Rows from block 7, named by matrix and row number. Rows with one number belong to one neuron. Each number is 500 + 50 x the weight over the matrix's rms, rounded and kept within 0 to 999. All counts start at 0. Numbers have three digits each.
# fc1: MLP up (model.blocks.7.mlp.fc1.weight, 1280x320), inputs 0-106
# fc2: MLP down (model.blocks.7.mlp.fc2.weight, 320x1280, transposed), outputs 0-106
fc1.298:468541471546628554572556504523468521461495491583461447428367554498409499538554511528482454411501477475494518487609536471494555551523462441513496586530515526491566556476504518631565515570503476506527534555495581552570510441539494531504466497538476447508469465444450543550580533597546574539543494531523459503465458448512436
fc2.298:451426537511573517419553534426463498542456537452449501591499465572507481548524505546463459484411614481545521432431543524532395531590562437438467582410519535557526506499518432521410487516539442482558475471471576616474398535538479487435553463594568508578465567431524567536557541551573499514466515452486497605483480500450537
fc1.299:470502465359531472447474512501477524542482559596531552523503563552479547530557572563481477482541492435466479475513521485453491550530546471540542533512484537481527545536491561519511494468544530539473483527530512527553463434551580534495406470517545483571479490389454408472463426519447471537489506458490474513418530500542479
fc2.299:433428436548518506515537482510535535579561482498475484465485523489516427491509437463489598471482552570499573491519490536583494419478497512442462485435526522466543500509543428520581507586518586511571506473455484555451419504576465505603496520549462481527494439489543504490505523526491500456460502516518477459470489466415553
fc1.300:483490492540530495531544499462455503507477519575482430467412474524487532551551551529468504419488572484525441562512551428421575558546505473533526522513508505443541479548524492564619572608554577550463522563536520611615514492615481603506500502558435470474494465429461546584520501492528464528502498438486419477452456526461537
fc2.300:455451463443531494528548589490589535595490536476529506572509483495558491470509467486468535468447544464517565437451535535591451499487522465499505539375502538545566482559483457433475435546627543513550478433454519549486420535570566460539532568541485469510414538442522515504566595544518511519472373410479476478472467463536561
fc1.301:531562517574510505489467479432465502449463503487515531527521493530509546532446465521506463478517497417529480531450542486513555540538512454582547544466494464492538494533455509478494549522525471565436496568498523542540564510518528492479505532492533503556535530551561622597559474545474480596527442495511499498462504492514504
fc2.301:430454431504540563517548493518531543532522454477486495490515520531516417494510487501445482475487493552481506447551476567500452437498439494429456462441518481528492548511558472506500400560465513449605480488493479511437395461485484430503544431551514482480451490458479491502504495542592623485505511542514467555483490539511479
fc1.302:458523501535521527541539506501504483506507472464505403536523464563499482497457456466479528502462562557542485528504556473573510458525471481535455510506516524456544531487486500629507500542518517507477498534533523574538499548476459525545511460550522480513530487510522546529439453547493490495556523481523476455528498543403543
fc2.302:519440531402498466547564613499530511555474506553561499409501451382441483499514555507473591531511490557558580473462489428497548494501574541467507483463503604586536379526494449400548517510569526491458477439454487493525455445562555556563481603487395540528394555406560516535472525500416482537478531449427532500511438452504590
fc1.303:468490472499588486486507451495463495521474569573461495431441520527492531519558590541480496425509508458441428535585515451414561529548533452544533555523528513502564506507467510506540561567542541562467507554509467444586535464567534578484426492461472463500492428429498466566491460499470482556469472471441454508411454531483505
fc2.303:471401478540558531542549573486518483577507508482470463546453481568578438509547498499466525469449550521532542423445509563573419508511534482429486551400466485517542562535577450536444468566539472518586504412468540569474384503557462510529581468599497455549417532428544535515540603579606572523504465483530440483481467489477581
fc1.304:482510414489508534491556503471558517507471533433516595558618442586517547606540486534412391427501497438449465461401470526408533487527473391548584500500473404509500465456442473447410478480472368489426448477530439475502533354451414437443483421453485466398425381445492492530630446535540548537478440573524535576471478624576443
fc2.304:422505486548504577559497400546462438452638491489382450502519528548606460435413525427540502464511497581451448526562586473457520442456382501499434472472447432375429579482563522572530640565458511534586552488506479550545513516489448470569523493564607452533525483580402503467510459445564462410532559563525449422478496541410456
fc1.305:553465509597488494588494542511393472430490476509441453468488514477388470492376493507516529513463481543474429528550492388449475529515509517455509486486488539558470469502520473559489494555509506545484518490520510544512468558516517515442518478540446445516598566466500556611433584475490512485534561465512435529566468492429535
fc2.305:509499515439528461459514590474521500537490497504548521462485495442530521437537539466458527513518478513487557531460506535534552518503553527527514498483482550582566461536431513429530505511581546532491465427456470439487488486493518488545486562460493544506471541482522480521497500529411461524442472449467517477499471489557536
fc1.306:495504451525497538503511515453539462526544542430462536516550471553529528498531517456464512508412443467521536478383520489466501464496447468502509450437377381456490469507495445375416450516551423512454451440527503458501478411513412435468532502453456461457422426443524455492553438514520512521418531485594488536497529601614518
fc2.306:398520594530463555492506520549494466467486581505492501515494534497565439433447660499523478476563554565467419454523451569413589407414470460574485470468493508431455537489552526499549626483477448572599574455482434496528481513434565526474511448571545502460512517570527488458515507446565513523553465512471454443533529488439438
fc1.307:569551496496416409454436427473412504448425531562584547473491536529469595549403480556507457463577536426499513538536513479460567599596511421553547527524564516533623528546439564519554598505513566575399491636494471526613570562545585567478489551469561533494592519565570534496536462556430477591555408464419475501421471497478475
fc2.307:450457423547528544569533464519488551481554365482424482520497523598504405499497464478480454482427536560514456422555511539540383477480410500403443477490522456499443598491620480606481346532404471439642528519535556515426409499414427417482556408584548432503486467495437512494482499534690660467565537592549463555513546554503457
fc1.308:475490421498515530471558495452539542531462528409528576527575442607500551633574445546402368421526478416429450475394458521386508474550466377557593492502459395496503478460438468456369488480473366490419418471521426471486529348441377428435437412431481470406434376497502475546655405550524548508454428559518536592481488628593430
fc2.308:437546486588499597524464381526458406439629517453402443543512523563621516485401482415554451442536502523443464549544625507468561439449335473584449483455421385310419567427529495575486656554472469592516613468559480573595540471520404456513490464571580407516531462615428531466539471452597475419574484585560434371459505569402449
fc1.309:567557548433356417494470429508393581463429540591596595536453520506505564477440462555472483439572501471495467533507460365503582560554504445529536470538563549559593486577464522527610594443491553479453464616483464510554586534479566583548503561499512541420534451512506482373481452495432475551559439500438559505417485522500454
fc2.309:472456469539517489632502496567604536526621395484397486486482471501492403449502535391567551534433575614535436378515529600545437477413485565414374465500524565468483521491552505535535404459463479408626551453407532530430456545428457468515482524540512496499483457509472463440487487471663540520519563534529446514580550463485512
fc1.310:585530461465446459519480534517490424526515528464501494463486466504480510582442518515500521521481485495444440503501469474420456508537545485469530489516441474549491465522470517470484480533532470579495509465458452519515528477546463503487526522477460496562530554467529497582432489450442458470509526421549441459532485533458529
fc2.310:530555556475525449489496558494552493550506512511560524441467471414570503411531514489453577514516491539546526548453515518568581484482536539515484478469463569548611467546426497410541529519573553531524462465428458464520517523486507552596567595479471590495484531438548494501480484525412464506446489442480543444449435476519544
fc1.311:559559556494375401507452429539396521435455518597533538399451532503451574475432580531555522470552588441479474517583457452429539580560522457532516490554587597547603505544486573521580579457503604532468520625462503502567577596522607586464452533467526482399622506562565452367457495500444459585524412442393463519447502494454485
fc2.311:501461435446512488577517504530531587542576390530492518569499470555481456485502453480511492532416553577586524372510537504585359568484488526394406494527543514567490576539606517629498302517466434452668548527537616532431428545449446460533572487599519463489452541448442499466486540568678643522548495544522424540564529455541493
fc1.312:526495502538475470532519540504449456460478492497477402461486519494472517514447539516504482533465498481456481531562575504425529569543484485495477490522471470463527462484500527529478536550521587537464543569506506574575519535593544548458491493508436456535539512487484553552400553489475459559492537463529436501512461526460552
fc2.312:510511477472527439525498565492589545565486447494509503514491442468552496435521501481470547504492537512506550518474532541573546499518531512517509497461493546550568515564490506465546454535600538525563473458468503497514462498518551525569547563484466500487470513446519507513498553548494503516489419428467479425472471471521544
fc1.313:453519454501554564512520556495575525540585475440478525542556468469540482456578549511528475496423475539476499480498523533499472465438474489480482480480462477445464490502518454462465453543488366500528508451469546486475486374532422428469545446537512447454389445424482503477558493527574569511465505538599485550517557530554482
fc2.313:446449571568451515522513529519489499523455522532471534496533505518497463450448572516488513487513523550505460509499455539466557422510473503534500458413497531508483533562518493478544551522507504506576518461458473514506481490485574530499535474535513508485447498520554463465471498427502466516503529438481469518499473555448523
fc1.314:476534485484534489472499499511466509500464548538506505457481507552467530493526563538452493460523531473481432531515545478410560507523505498545531533535480510505561514520503546523519576504509573544455478556529518516581542526527529569525472497484503451533525481440534514538523452550494456532521472476465473521401477519495456
fc2.314:466401448500537528555556564525544519576546487497469469460478494477530431491570487477489590499483549591534585416483475570537492463482531534450455489402508547505525502515553440484563502553530508461568510454437505559464412511548493502559498512566454490520432506450539478494504578503529509533437524495492466476512461441473587
fc1.315:427527580577687619569628481395475578410556422546382442462390537457515399575727541487495459400504473560468478547550497506555491452411457459459451590446476553475431513426557463588492479518448428454558454455471604490464421477472499499453408469625522508571527463500452521620613463539527547463444577590563521524562397478412491
fc2.315:530492514426503458346485490393417481498348553471518548587502484584460625597472435612477389472597560388490494551412450382408464608676588419495627566550569449531487471521447489531383554472482434478317492569566579592473556503584479527378438466517549481525552573492478543529561526584405431471517450501458573561504466506525487
fc1.316:529403519510419451537466504488496562523550433431500663517708432496416466399391463426567548596432512579549493463407455459535385408482465577397414295384512470631400503577501401437384405444510422436554482475442478487364442600417495424484601556520528566445417483486502431343475509475526501471444545468504541592597487506573485
fc2.316:505568559460391434506437466589540436432488610497601560449531495419403534481439568493629469557463439440501417476529485472435551507440514470651525443562520477447450426411433500340467543358477499493392497640445360404533664551439543489452418580351501568484561453617506431429477365354394427552476506442481596496512645499558456
fc1.317:546547554451467435479487417484407603480448540595566580529449493546496575477486467560505477444542518465473464506523485341483592556600487422516521525501534536526616512547492524559600609500513541492437432624476481556566570521488544598539487595505531567456529454498517517425507399546463490575508427503451555544391429517479429
fc2.317:456455456547535512603536537533614499568624399497417456498480495528496389488505513375573534526411533599534441398490525600557430482413478537412396484483497531458478527488578470547520423478448485452654555428421539540441399516439420458509497482560496463509481464503491468458487514493652554489499587549545429490580549495470503
fc1.318:531510456419443456483469555483502511564501519498491516521463480566474526498487554467537476541464486483484485498441522454460468490519509538512530502490451475489498514512508496443443509515576521528484524501543491497553505497511500513446463511530514504554501508452443461506438446480465458497495541434492468527484547515550571
fc2.318:462464522498519492543546567489596529580526489471520507431488481444527419461538491469494650488515559586526577473495455589585530417442545546447478457407491601511560474538517453418552499553560540490553456425381453507483416514548532526608522573533428552497430489448566483493522539472470500515456494465461491476508438451497590
fc1.319:514542429508471524486491472425490449472445585407529527552636471513493563563511513504426517436488465419517565528405584527517585479531502427554506516458482398447570445484440480430486543541591440532397430523537549481553551398565506462537460523477475495493517431540593542596570497511544470585441452485558509511454479556493473
fc2.319:344509515563523562536542442551502510435546502469402510519513529554588440460463597462504494452465579568433401407572512544417506393425434449480466444395497491409458607487551518508535543468462439509604507494427423492501455489428509486478495470547627466446467442544506500490563498479589534506515489553474505540503505541509446
fc1.320:495519500533526467497483482505445471484468553566451465431425515524507541497532596519463489407507556460469391559587513482416560525562492491537503524511512517506581510494487491482569577543546563576439506582514453473592527496577532579496444499460482476516533449437503507546491499496498471544472472458446439492431477510467522
fc2.320:474397461510563511557546583509557512592518497496489491535470491530558438494539481502474535494460536525530552413480508566576441490488543484446469534406488516526550551540560474521467436572539489526582505420462541562479378496538517501546568481582476470539407554401520525490533601579592598536491452482508447487476475476517567
fc1.321:520537491444516476447542477435473546500433579518535577584582435570536559527510514540414446459514525478496517501429516447445549500579536438541559557460499510514520465581470515474491494526538462513456432540549528535514526425505521530485496515501510546506432481430527516527534491521530463555477478482471522548436489524530433
fc2.321:457470540534520523635539496541581472513595446483435473478483498468511411495507531387548579503405526564500462428544562554556495458420461534434434470434465549418513502470528442499543541494505540445565499424362474543509441527496462484547430559494490469504493465494538481472496483456560512480478535512497468471538519474478541
fc1.322:416453645523639574606579470402484553436574423571382365476419538452573353601684544490533571488527463572475536549519438610601461418384467475405435572465530653531379509443646482598486453433415517403613451424436626509418350579431571428398430422597503520597571522543460477548501525500542551408398633576468575559629450464401515
fc2.322:555582486402486435439465447455416509457415538572577517573446552493378683553447480592528408515592464373491533564482513320400530701586561474574603577695571448525493439469427582560444549438477458507298520635607580555531645523531500564421375500472474462471587547533453545517504469500370408481588460547432565521530530480519442
fc1.323:483519483471496512513515496510509488528507491524500514499514443502515521458485470523493492492470541545469463532492528498568470466502507511515471468489487521483525483465509533508497494534507514507512494495504481504488526474486483492513494446532475534470508484496545515503436497507527495492522481500505490465481474525499500
fc2.323:487434516432519507513544624522545484565468538502568496430506488411463486477538559528468605525506498554575585454469449548542565417504580547493504507434496605570567450529498438389540519539590536498533449420432475503522442490565572524559526566500440548547386536402561496507487553503444493554459516406447500492484436471502577
fc1.324:483511393479625534436530523421548495488472555440463559549612501548563569617571452615425370406545406405426509496447482596404493536513490364566616538493504421517471520495433490474334455576492409522477478478518549498481504329489471400402448384474589479481435447457440497638693484577504541524472472527518530589444490625616422
fc2.324:448539458588503586519507417512431478448541454479405433525495596631618472517448420454456442451536465544437458607563513547432521407494406484509472496464476383377414563493560503613506568593458573546534554480589485532513445460507428461509550365524563459485588459565433521487499487485508476338536501576581443457424526592430462
fc1.325:511533425431519494445524535483503465461398600484570540639598477497455537540467528543466424477550532412516598383482542552460589515552598418576574599540493488466587424504420512457572538455544416532402482547538522522556568350575553508521470478449401454508489496471556603581594584522523532611488427496464508496424551427519468
fc2.325:440475516590493495586497397501464591491572422512384539471500504524507477468481509494525561446464557531433464508560587443510457477504439469429498465427501531481516606523549506493518529570484469480578457530423513549513477516521507509515428559567633480488494426531499482500522471514535463488515554480486466541464438538487542
fc1.326:562470518419363368556455481495508485536476497506529491447530474462422460456339432463544567554500499531575491540452492454589518483488484516499535397486488516468489425495474483451489499526491630474505512537433381475514505591444531508461535545483470573492551513524540434409394450471436464521446531447496526505551487498511555
fc2.326:491482521439501478462505525520531507487499551516605555433495442444416478520515541511483547515497495536555530421501448463480523477491541489518514467484490560528535429483527433413497510457559450515465486519446439484502498539497521504479454584468489558477464522480543510502511478459410497568497526441420517519523497471555501
fc1.327:462523517498472525532518486500492503502507499542502495486477459505526508467490469525474511486445539541480461530488523458549477470484499474516480468475475517454519488477528511544532489543488530515519497500515485511490521491489482503520480449536466525492524477498574517488440499510532506490513463490475489454480499505486484
fc2.327:489419500447518498500545633521546476573464538501570510440520479404470494476543557524468611516509497561568590477454459542540550431510590530492519498428499597580548452537495453387550521541597527488531441428444480493522438476577574521565519558497447559545382564413562497505485555494452496551460505393461492481480449466509568
fc1.328:521483500477540489524549555487555442543460574496529409509431482504431484614559583485499542520515499458506494520446408552453549523463552469598530586533459474450546473495494544466456511516545547543456522489501489551584486432561492492461440502515397445532484520467515527609523526444499442526430522471502474414532518481473549
fc2.328:465525530465517476494528536485511523453449503510566539473506480436484510488471479505461505460498509442513560519521528480580551478518539459531517497470547587563568494515433478455518509498546520501460403535485469497513499528522578543560482561489469518458479497460522532492535546535445545536530416450483528464455465486491490
fc1.329:580537503453457429549475539508478457531481536476499468481483465503462539597445525509488489525489488480419434535509482475423478534522542506496552506533467507516508454535458532487470491518511500592474508464481453520540513474508471536465490511477455510543540549456521518593390482452429466470538510417530428485543505534454525
fc2.329:524563542482520466476497573479541505542501490511535530439487470412598491413521511459461573501504490532518548558461538520590592481492534536507501468428477563554597486554441482417543505535595559527524451469418469456522483522517518535605565603476482561498502531449524492508490514539414439503428496448502523437461435468489530
fc1.330:511434435508444471537461503517532562519501427451466657541746446504455524436358408496573514570434498502529535471425514449490413490520472518441452348464534448598436473628462441482422391511508390423553504479472533489374482486476497401522596519524551518373448511478471458395565539547566520538515457469509544613545494577639442
fc2.330:539564567517392497533482442608529492406562517523569529397542570418447466362426560478558506515489374499489414523571517499498584475427446514634436389508511485433475457414481515398587568391480584463481452612482402360560647556399554503585494560356460561425531407624462379417425357342433477525471513476506536488472557521486449
fc1.331:476517424539515571516525492484504472484525531419446555503619518517516541540532491538442467445427371449450548533438565509477508465508450440509499437406441366475490492465466426409416461576529407489453438468522504411456507392507456388466521462430524471391452382491459467558583434510493532501410515512636520581475481624593461
fc2.331:393566528600457567452487479538478454423527565467462514567520559558621477466409571474506422425538535546424383498547471571340610402408423420628476483489462417335406584474568537562517641485418429589576610450534436494522513459421511500407501354579597478426549478635485496440519448478638510466582450582518468424490550566418340
fc1.332:432499473463584533535580520536573507466493498545406536428441522513539451440567552530486435455499494534496448416579473516466499445453508496450535596478507520516468539484495500478555467472519506466510471515488448458458466415535557491481513465484552511519422494418490510502484561506562514516409549504501504567497515448519483
fc2.332:538430541535483466529452501469440478532501491521514515558486487529447521543530485512506513519531593509475521498442501509490464551570534508487537515487490553534543516561525507542490546519540532475494502476475567586505529507539532539465475515501513508500542543535588488490516496513509449530511482453436489522491449495523593
fc1.333:475485446561554540499553493468522557512505499471484546513566475557544546517561506591387464420481528443458458511427478493360480520519466396518532478474532462505494533495474496509451478548491472473476441507475522515477520416481461443470482434503564486446455440450519487560609481578558502542505463509471550576408521605576444
fc2.333:452480475532507563563513475549507517507560469494440449503503544572585447474459508458486511500471510585509484487555536524529458440469434536450462495462500487450461533525571509573548489560492567528628549476543495520502397474509471456544568455532525448522499503495446498494483508510556532451507531510545449426479545509463518
fc1.334:417528467447605574483549544485615519519572514480469480480522515475582412475582488459449463479471479532534539500536506572556507427392480512470481612448464472441468480498520396527488481510504503475525513495456534437499457453516496440504518465511492512535436495418458472551577515514492504488367546546546513531477448464505510
fc2.334:556445559515468457443482480416381504499394497557498547494484525537499536548516457597463502494590552480467512564413403406418521526635524458478604504476538489563506476538475471501467594510513512459404431518535517556506525487543541553470449473522487539468545522522565481503531489489407468444530484468421534526477423547541540
fc1.335:590568518506378392478422412490405519452449527577581545470488508531438587532394524522529487477554574443505502536533518465477556603595529463530528520535578534556613525539447577517547597485535545558411492640472487531584598589550585574499474578450550496463610536577586505461521469518433463581569401452405461506442479466462513
fc2.335:475459440523535530539516462529512573497545362504423509526505517590499427493498448497491460492431527568531463416542514526547368505488424506384443497507531462534445619513613498609487306523403477429657533528536558521413412505396430416491573419575559454504489474483431494490487507544679664473545522582536462572532541540520470
fc1.336:498552537455455462511488431526436585471468508603518539476449515506507546463456542531500509452518515489494447488558523363462564534571459453509491477507543568506582490520499530551606547495522564486479501587478479533552555523528544599554504566493501533442499460463487488432486431535484459586498475485459525540434468510468473
fc2.336:456433458523532499621525587539615504579613429480462463495482470501517396472529531391554568541378548602573481373484527606586423478420511556433387498451488557494511523509590469521508392485482448452663543404412544536434388530479435457528517515566463460539425499452513475469494546495674565522492545513543429483574531452469552
fc1.337:519566539473435440499493417496401609477441512601547583501440524527503539472451464555496482418550511473491469534550491355493570540569508441521547477514529553505592508548490518555597563526521579486488470620468479559552582550492570612561503581491536535482514452473487506405490408530449452573517445479444561566406459510474435
fc2.337:472451451510547511624517557553603483566634419481423451489501475489504385479527516385567565531419570616550471377490524618542455487410499572423390486502514576485492517479548477527514416460465456433627553416426540531433410519462436464505477497536466464510478483500495458472485516478647548517492581528526427493576531478460535
fc1.338:516489486476573507572532495516444548456516439638416469426359567508369516493601543529495435447468456502450477534545509423455502541500457497485473518509506515540530526499514534626544497561504528508516515515515553497528476462506502523468417445537501466504512488418424453500515529558509532502501550519506418507505463504550446
fc2.338:445425520438528485425579605481547478599459574465565540558511469494473498477482521545444534509456565539559526396456492503530439481565597479462482537406519553567562454549539428438470486518559513516538507454452492549461402534537552500510583524559487524540409582404523532497541548526519514525460458406487514538473474483505556
fc1.339:530494448438450491480474531487542497568509526487487547482535462521471529395502531444498535538435459478530534462410525479472492474524471540496489443446414402509499442554467458348444447521590496522458453453515453445508489445553458479517566553427478505488418496402528467478516459511496450521419538439557462562514510572618565
fc2.339:416522642538494529506507511538518471482469601507481508510498511497543434468479668505525518491540599557468413420504448573454589416411515479561493498458497575459503510485537528490589606434490483584557523464448442507524482513440607533482476481509515524491510489558571498487520534410543501561511452472455490477518550462416493
fc1.340:470488509471559505527539532454478473528473534621507428513396490530469537619552527532472481468505500451449467553496566461413610558522525467580556572545501515463518463518542531565526555616538538552428524538588502622614513429586524557468429458532448441469511471467466566642533509524515479530507487451479440444476452523453504
fc2.340:446475485477550499556536549468562552546488506497545471563464472496532505469506465470452526448469540471515567510466568484613479495517538446537526554405497533532565464572496459458509483526610563517523469462466545557519444551539536535540516580557478450496450507421512553531559586530465448504475387436472468470482419450487554
fc1.341:480477489395550461466490473448497546587507559613452505510408525491580489469556550565501469477487447507489476545490520420535519518490524485495526560446462522467458474547518475478475505539549503559478460487551520488526463503492541564521466531561508549556457476397432426472427366448428459451445541482519482507471532512486530
fc2.341:459418534531511521522546571431539483558492471485459521412486501470504437511568503498458586477525537560516546485445413517496518424498528480445532489379476554508517468496547396424472526520526481442498421403405471516479439467559493472523483499556454529506422480474590471530526514513476499473430516490462529484522436516521569
fc1.342:520512422516553517460499514402476489465436560516492510550586485552527586578567514590364446434530508378487531481436485497396532565553515377565589541498510463511517495539443534512444491558507474525453477514532536548502529384529523431444472432479539457478502490437510524635624529565540510597543451471475501555419497558539450
fc2.342:424510477579534580560536427542491533472575439483424473512508542594582414465442461427478505480452526570467428494575544525519458422454393506442429470446494468407457552504558501590535469544428556505602528511512494502484416504472468448543544428526564456500538447539427509489505498525567567418515511569574478476470531538459473
fc1.343:534448535560508495595515502497438521457502440537460414430467526492394463486393462532531471523465502551452441533566507374466467518516474471435486454518493540528491465488514488601473494520458489503487511505522510597510470584488506524444456435567440434518558519488467544542420549530495535454604551522470458510593479504460510
fc2.343:503464506414540459490511595522540508576465490502546535477480468429518539464529527484475515530533477519512542491452492495500538539519557540503508521491494531590572460534447491439502503493570540516492469434457488482468509496501529498544499575462478514506458553475524516529494516545401458509467458439459523464502486472547532
fc1.344:524509487509527470512466512525500450520467571549502437526431531476492551518534553516463489495517491427509495524508535471464573535531522531550513530527499477468542464537491478515561564560563565594444558556576470485592507501582497547543458497476445465513469478476441473528453486486492458527509503466516430427448461492494543
fc2.344:431467468471552505507562578489556515569479532496520509503497503468562463494519460536456554460488523477507583476491512558585500442494557467477520519391495545546563507539507468444487457589599535523529448448428500531502374479585559522561563522548469477504427537398570540518530602549511544533484417455494474482456442449513562
fc1.345:527502524544518492519466530457458499508473547542483498498502500487485550453502548525506517518481532473535436492480511430457534512521515487533554520494497519449516448501475506479567543470570510580444491520501500519591492494556525573556499548451481495513486517453589560590474514553502486516439533488495461458482534502474579
fc2.345:436500490473543509485524543487556510538513496469488500493522503458518458469485514467472530467477497485495549474533545532559539449451497496491492521414490538524559546524486489461502453572561488499573483470463483525524439465567531489532498539552543477513432505448498526514528539537499530521489490490510445513513452461508522
fc1.346:508465541590467502590520527507459520425538436542419455418469534490447479461420521523538481513396550539472423497544482398433496484488440482465452475438444546480502510488515460563524506530472518468553507506473503556528503508476515499433524435571462450470534524448474479459424562532554520510505527495486464517549511474515464
fc2.346:530466472440521466506502616540563536588487486475564532514508457469509509444533511493468547533496503536540555471462477553560494549498554546499473501476531571595598465567497508442546439523595497532524494424477502436446481492505556466575566546477472537507449562438529482493498563560527546528434431405472465463500487484563557
fc1.347:490502455497504477523546499555458535495423544527562525521530462461519514475469480550489530466523519515555485507523562471503605494519485459515518515521516497461582468479497484532599578495527496498467457569503455485538570484515526602601528542490456476438409449454509557509486503523528513545522464504490551489410491489491455
fc2.347:465442516555530499638510511489538507529594426472416477483468440470523442494513527438533563496436540578525502473510552516521468490440494524429447500475479593476517504498567471492519494513508472463613479454415531550521431502529471487519492562524517519527481483485523493506497505513606478533458586461492469506548472448473567
fc1.348:492492505518513481508505521536502482518486562523473449486436494555504513492530562522473488487493547503511449537503529485483537498540516548534496512501479492496540500522505518519553575551558587569481522547545485539594516539541472576548486502485476496552473474477496518557443445497498471507512519458513430493451460503432565
fc2.348:476438479466511503477543612521547484586500532511542521469494482444525458467523504505462592498515523549529583450469486551598519454485535527481492499407480574553588470533501451419533481552587543503536484409431474525480440483552555495602512525541440520510388505419546474507512565501488522565465458466465472491481438474496577
fc1.349:514555473454570470462462472475492487504444581502523489503453512516475557525525509538490444505535479450477455511534537546451560524531538460593562594518496483498532491519453519501474576531544476640425495560540478506618537457536548524489428494453521460593522517482472551651530448545441487559518469493469434483460489495510496
fc2.349:446450435555572559484570512489482536516502451470444484487496532583597403515524436529430545463501558548459545470536480544544465417515479488406507512414508486508523570501556443534507492587479537486562465469463518561454384470535478485539533435602514450512476468445509529520531590567548592462503464559539480504419432509458507
fc1.350:478476504462609528512569502435431567474485462540449484462481493501433467599571485503500455473463475538467430569528520378408513502497473506455477509488501522532470426534511447601500493565499442503489507501535531564502455523521473533477473490582505519520524507453472560594563535491490516425504555526580457526514402512445461
fc2.350:495462504462510478457537555474508493562466540494574520528487492498495532465494499528447509487495536500531559476420468466536448496560551498479498514430490521591568462553463443456468504498603563500503493462479498536470472530537518492544523548487474537489444551434520513503512535535426459512457442419472526500467455464566570
fc1.351:524413473468429491528469511508528558529558450421491673510742424502408479378410490423570505590422489542531482445413490480484374422485455575406406303397493431608406465561475398393384391430514435434545470473435494495365447555431479400463609552510531554405395480472493442362503482473515533480420553474532549623576484528607484
fc2.351:492552593516375464530435448571496423400480592515566539449524511467415503458439604514627476543472461447489414469546514473429591484445477443664527414508513470408447462392439491358482576365482492492410495649456356406558658555426548499455404559387540558476563429640510422414487357344425428554481523482471569491494632525520441
fc1.352:486480474479525464495486456479486507514459607593513489479435532569502558519535571568454497436514511460500508539555552455500601523552520457572547563504499526475599508522484509522535591558567570603450492587546473530642530457561556571495465529471472490523468451425478480537490462506465469575491462430444463486403450523493502
fc2.352:426411494567564534553554548501566530570517442458427470525469512592597379518550473476484499479425574559529500427483513626584393458452491483432482525394502501476517605506602452544458424546484473471649479418423529584457379518504451468507560434622519472532428485461526516497541572536656611492509470550541454503510467520474531
fc1.353:487481514516473451519496489556477496490434592611506469437441547534527556473535653536482510443522581459473441527586506493399560550532545454558510536546541543489603482519518587510602592490546643547461510583494487511617541503549576576489447488453478430451507485484496493480509474538501491601452470456428457481430501517498520
fc2.353:485433425487531507575543551529538565543537470504494481567496479500497427498507459501498530495440530523533582406508543567614455503465521492450453523446500531530560531528581464555513365547536461478606505478484569554457403533519503498550528523599469434520424525421508524485524596581646596542515447538525423496500476442488510
fc1.354:450540442424659544444498494483520502499491544606501511518476592517525533560647527626441410433544423416395535485607536638458523509509533406561618628486467510504516595485484541562448503574522449568524476513521534525555491305546617470411386429518587472615479464408384512601549456571452526539440501507474450539431463473562455
fc2.354:424440456610563564432569430430393566518458469498396434537454580649561410565553371547424519433531575524418519614475408507507451451555485462418547549441534470461457525500549446631512565584415583499506477514550578625473385485569437501538481385614554461546578440512519525523550582513461477372481495563551502516433454551388528
fc1.355:477500402498604528448530509414544493502476551505465504521495542522576547598612507617370422429515435427434497496483444584373490534513507374542589582485486446486476520498473508509413460565475464532491459469501542500507490314511477430420456387504570465509450487445470508625600486544511534523500492495492484552454523572561449
fc2.355:427493489545539600481531450458452508495505472459426471548499552599621439545480448497463469464501531555456467603520485470472465407501430471442520506399498449444413526503555446582484502576454537522543520478600527535510400463554469434501541402560567479520542495521425536504523522512490464374493503541567469472457526542464496
fc1.356:496494510523534488522513488480449485485487534563476451455430490519490549499553570534458502411487577461478464571526561455437582531547499468552515528531504502461562489541501492541587617554547593559453509576531484557626542536595507601514470472490438471503503463437456514548482515505501450521488497447478422476420456532473554
fc2.356:454441470469553500539544587520581535602510534506515503562506504494567463466516475508483558475467523495506546434476523559579445484469532484496490528387533555546560516556525459448485425564595526520566476436428509544465399521574576491546539542560489488487420534441547498485542597559539545532453407451487485486483486452540572
fc1.357:446524498494625609497555523503601492442521485510483537456510527448528426496602590496481472459529518529499519394579410652525495418453523477478519553437492503505475532384520440462523472408483482469537467492418461459429501472490530449497536497482491471546427451438501513535642587495539524512350519538517561528492523391496502
fc2.357:567458539547437446490430447458377492438440504550529510515470540558436593555500484573505470500575506445471504613479505411451533545611525484575562530569521480510498524548486572565491643510503497521386487572581544535563611517533555584446419490501489528465549523567509468493501458461417430511551494464449489463441477547516514
fc1.358:427504463460534491471537477506511487511504539522492563570575460552511507481458491524477467482494487492486501492521516481501511467495535448502528561476484503475513455522476501493511466493520500508484487514531477500488503452513531497481470444502499495500468464436469501496457468514478459500482559495496529528448542507492427
fc2.358:446442542536518498609534527517560476560559495515450471449479473477508419492557541460522582510477544576501499469478503531503507461460514533439464494427466598497549512509527455485560546550545529461606471416381501553525428517556510516547462580532519522548448486454550483494509506506533438537416574443457462494520459448500593
fc1.359:441466629501612532585562475414480562458539432564426399487433528453540391589625513511543566494548499571501535541498454555646454451408487516428452546483533638562411503470619487597493470456427516421602464457456601521415385611447571461439435457589514513599557539543473478529500525527527545430416594541457561529605446454417547
fc2.359:544562464391485438427471452469417512468406532566592516574449548480377700539448474600535402513589464388486537537471503350422534694578573476580585562699565449530511426492423598551451561448490489501313514627591560539532641525533496565451377518463486485479574547513449548507506480508363398491581463532435565505509530485518459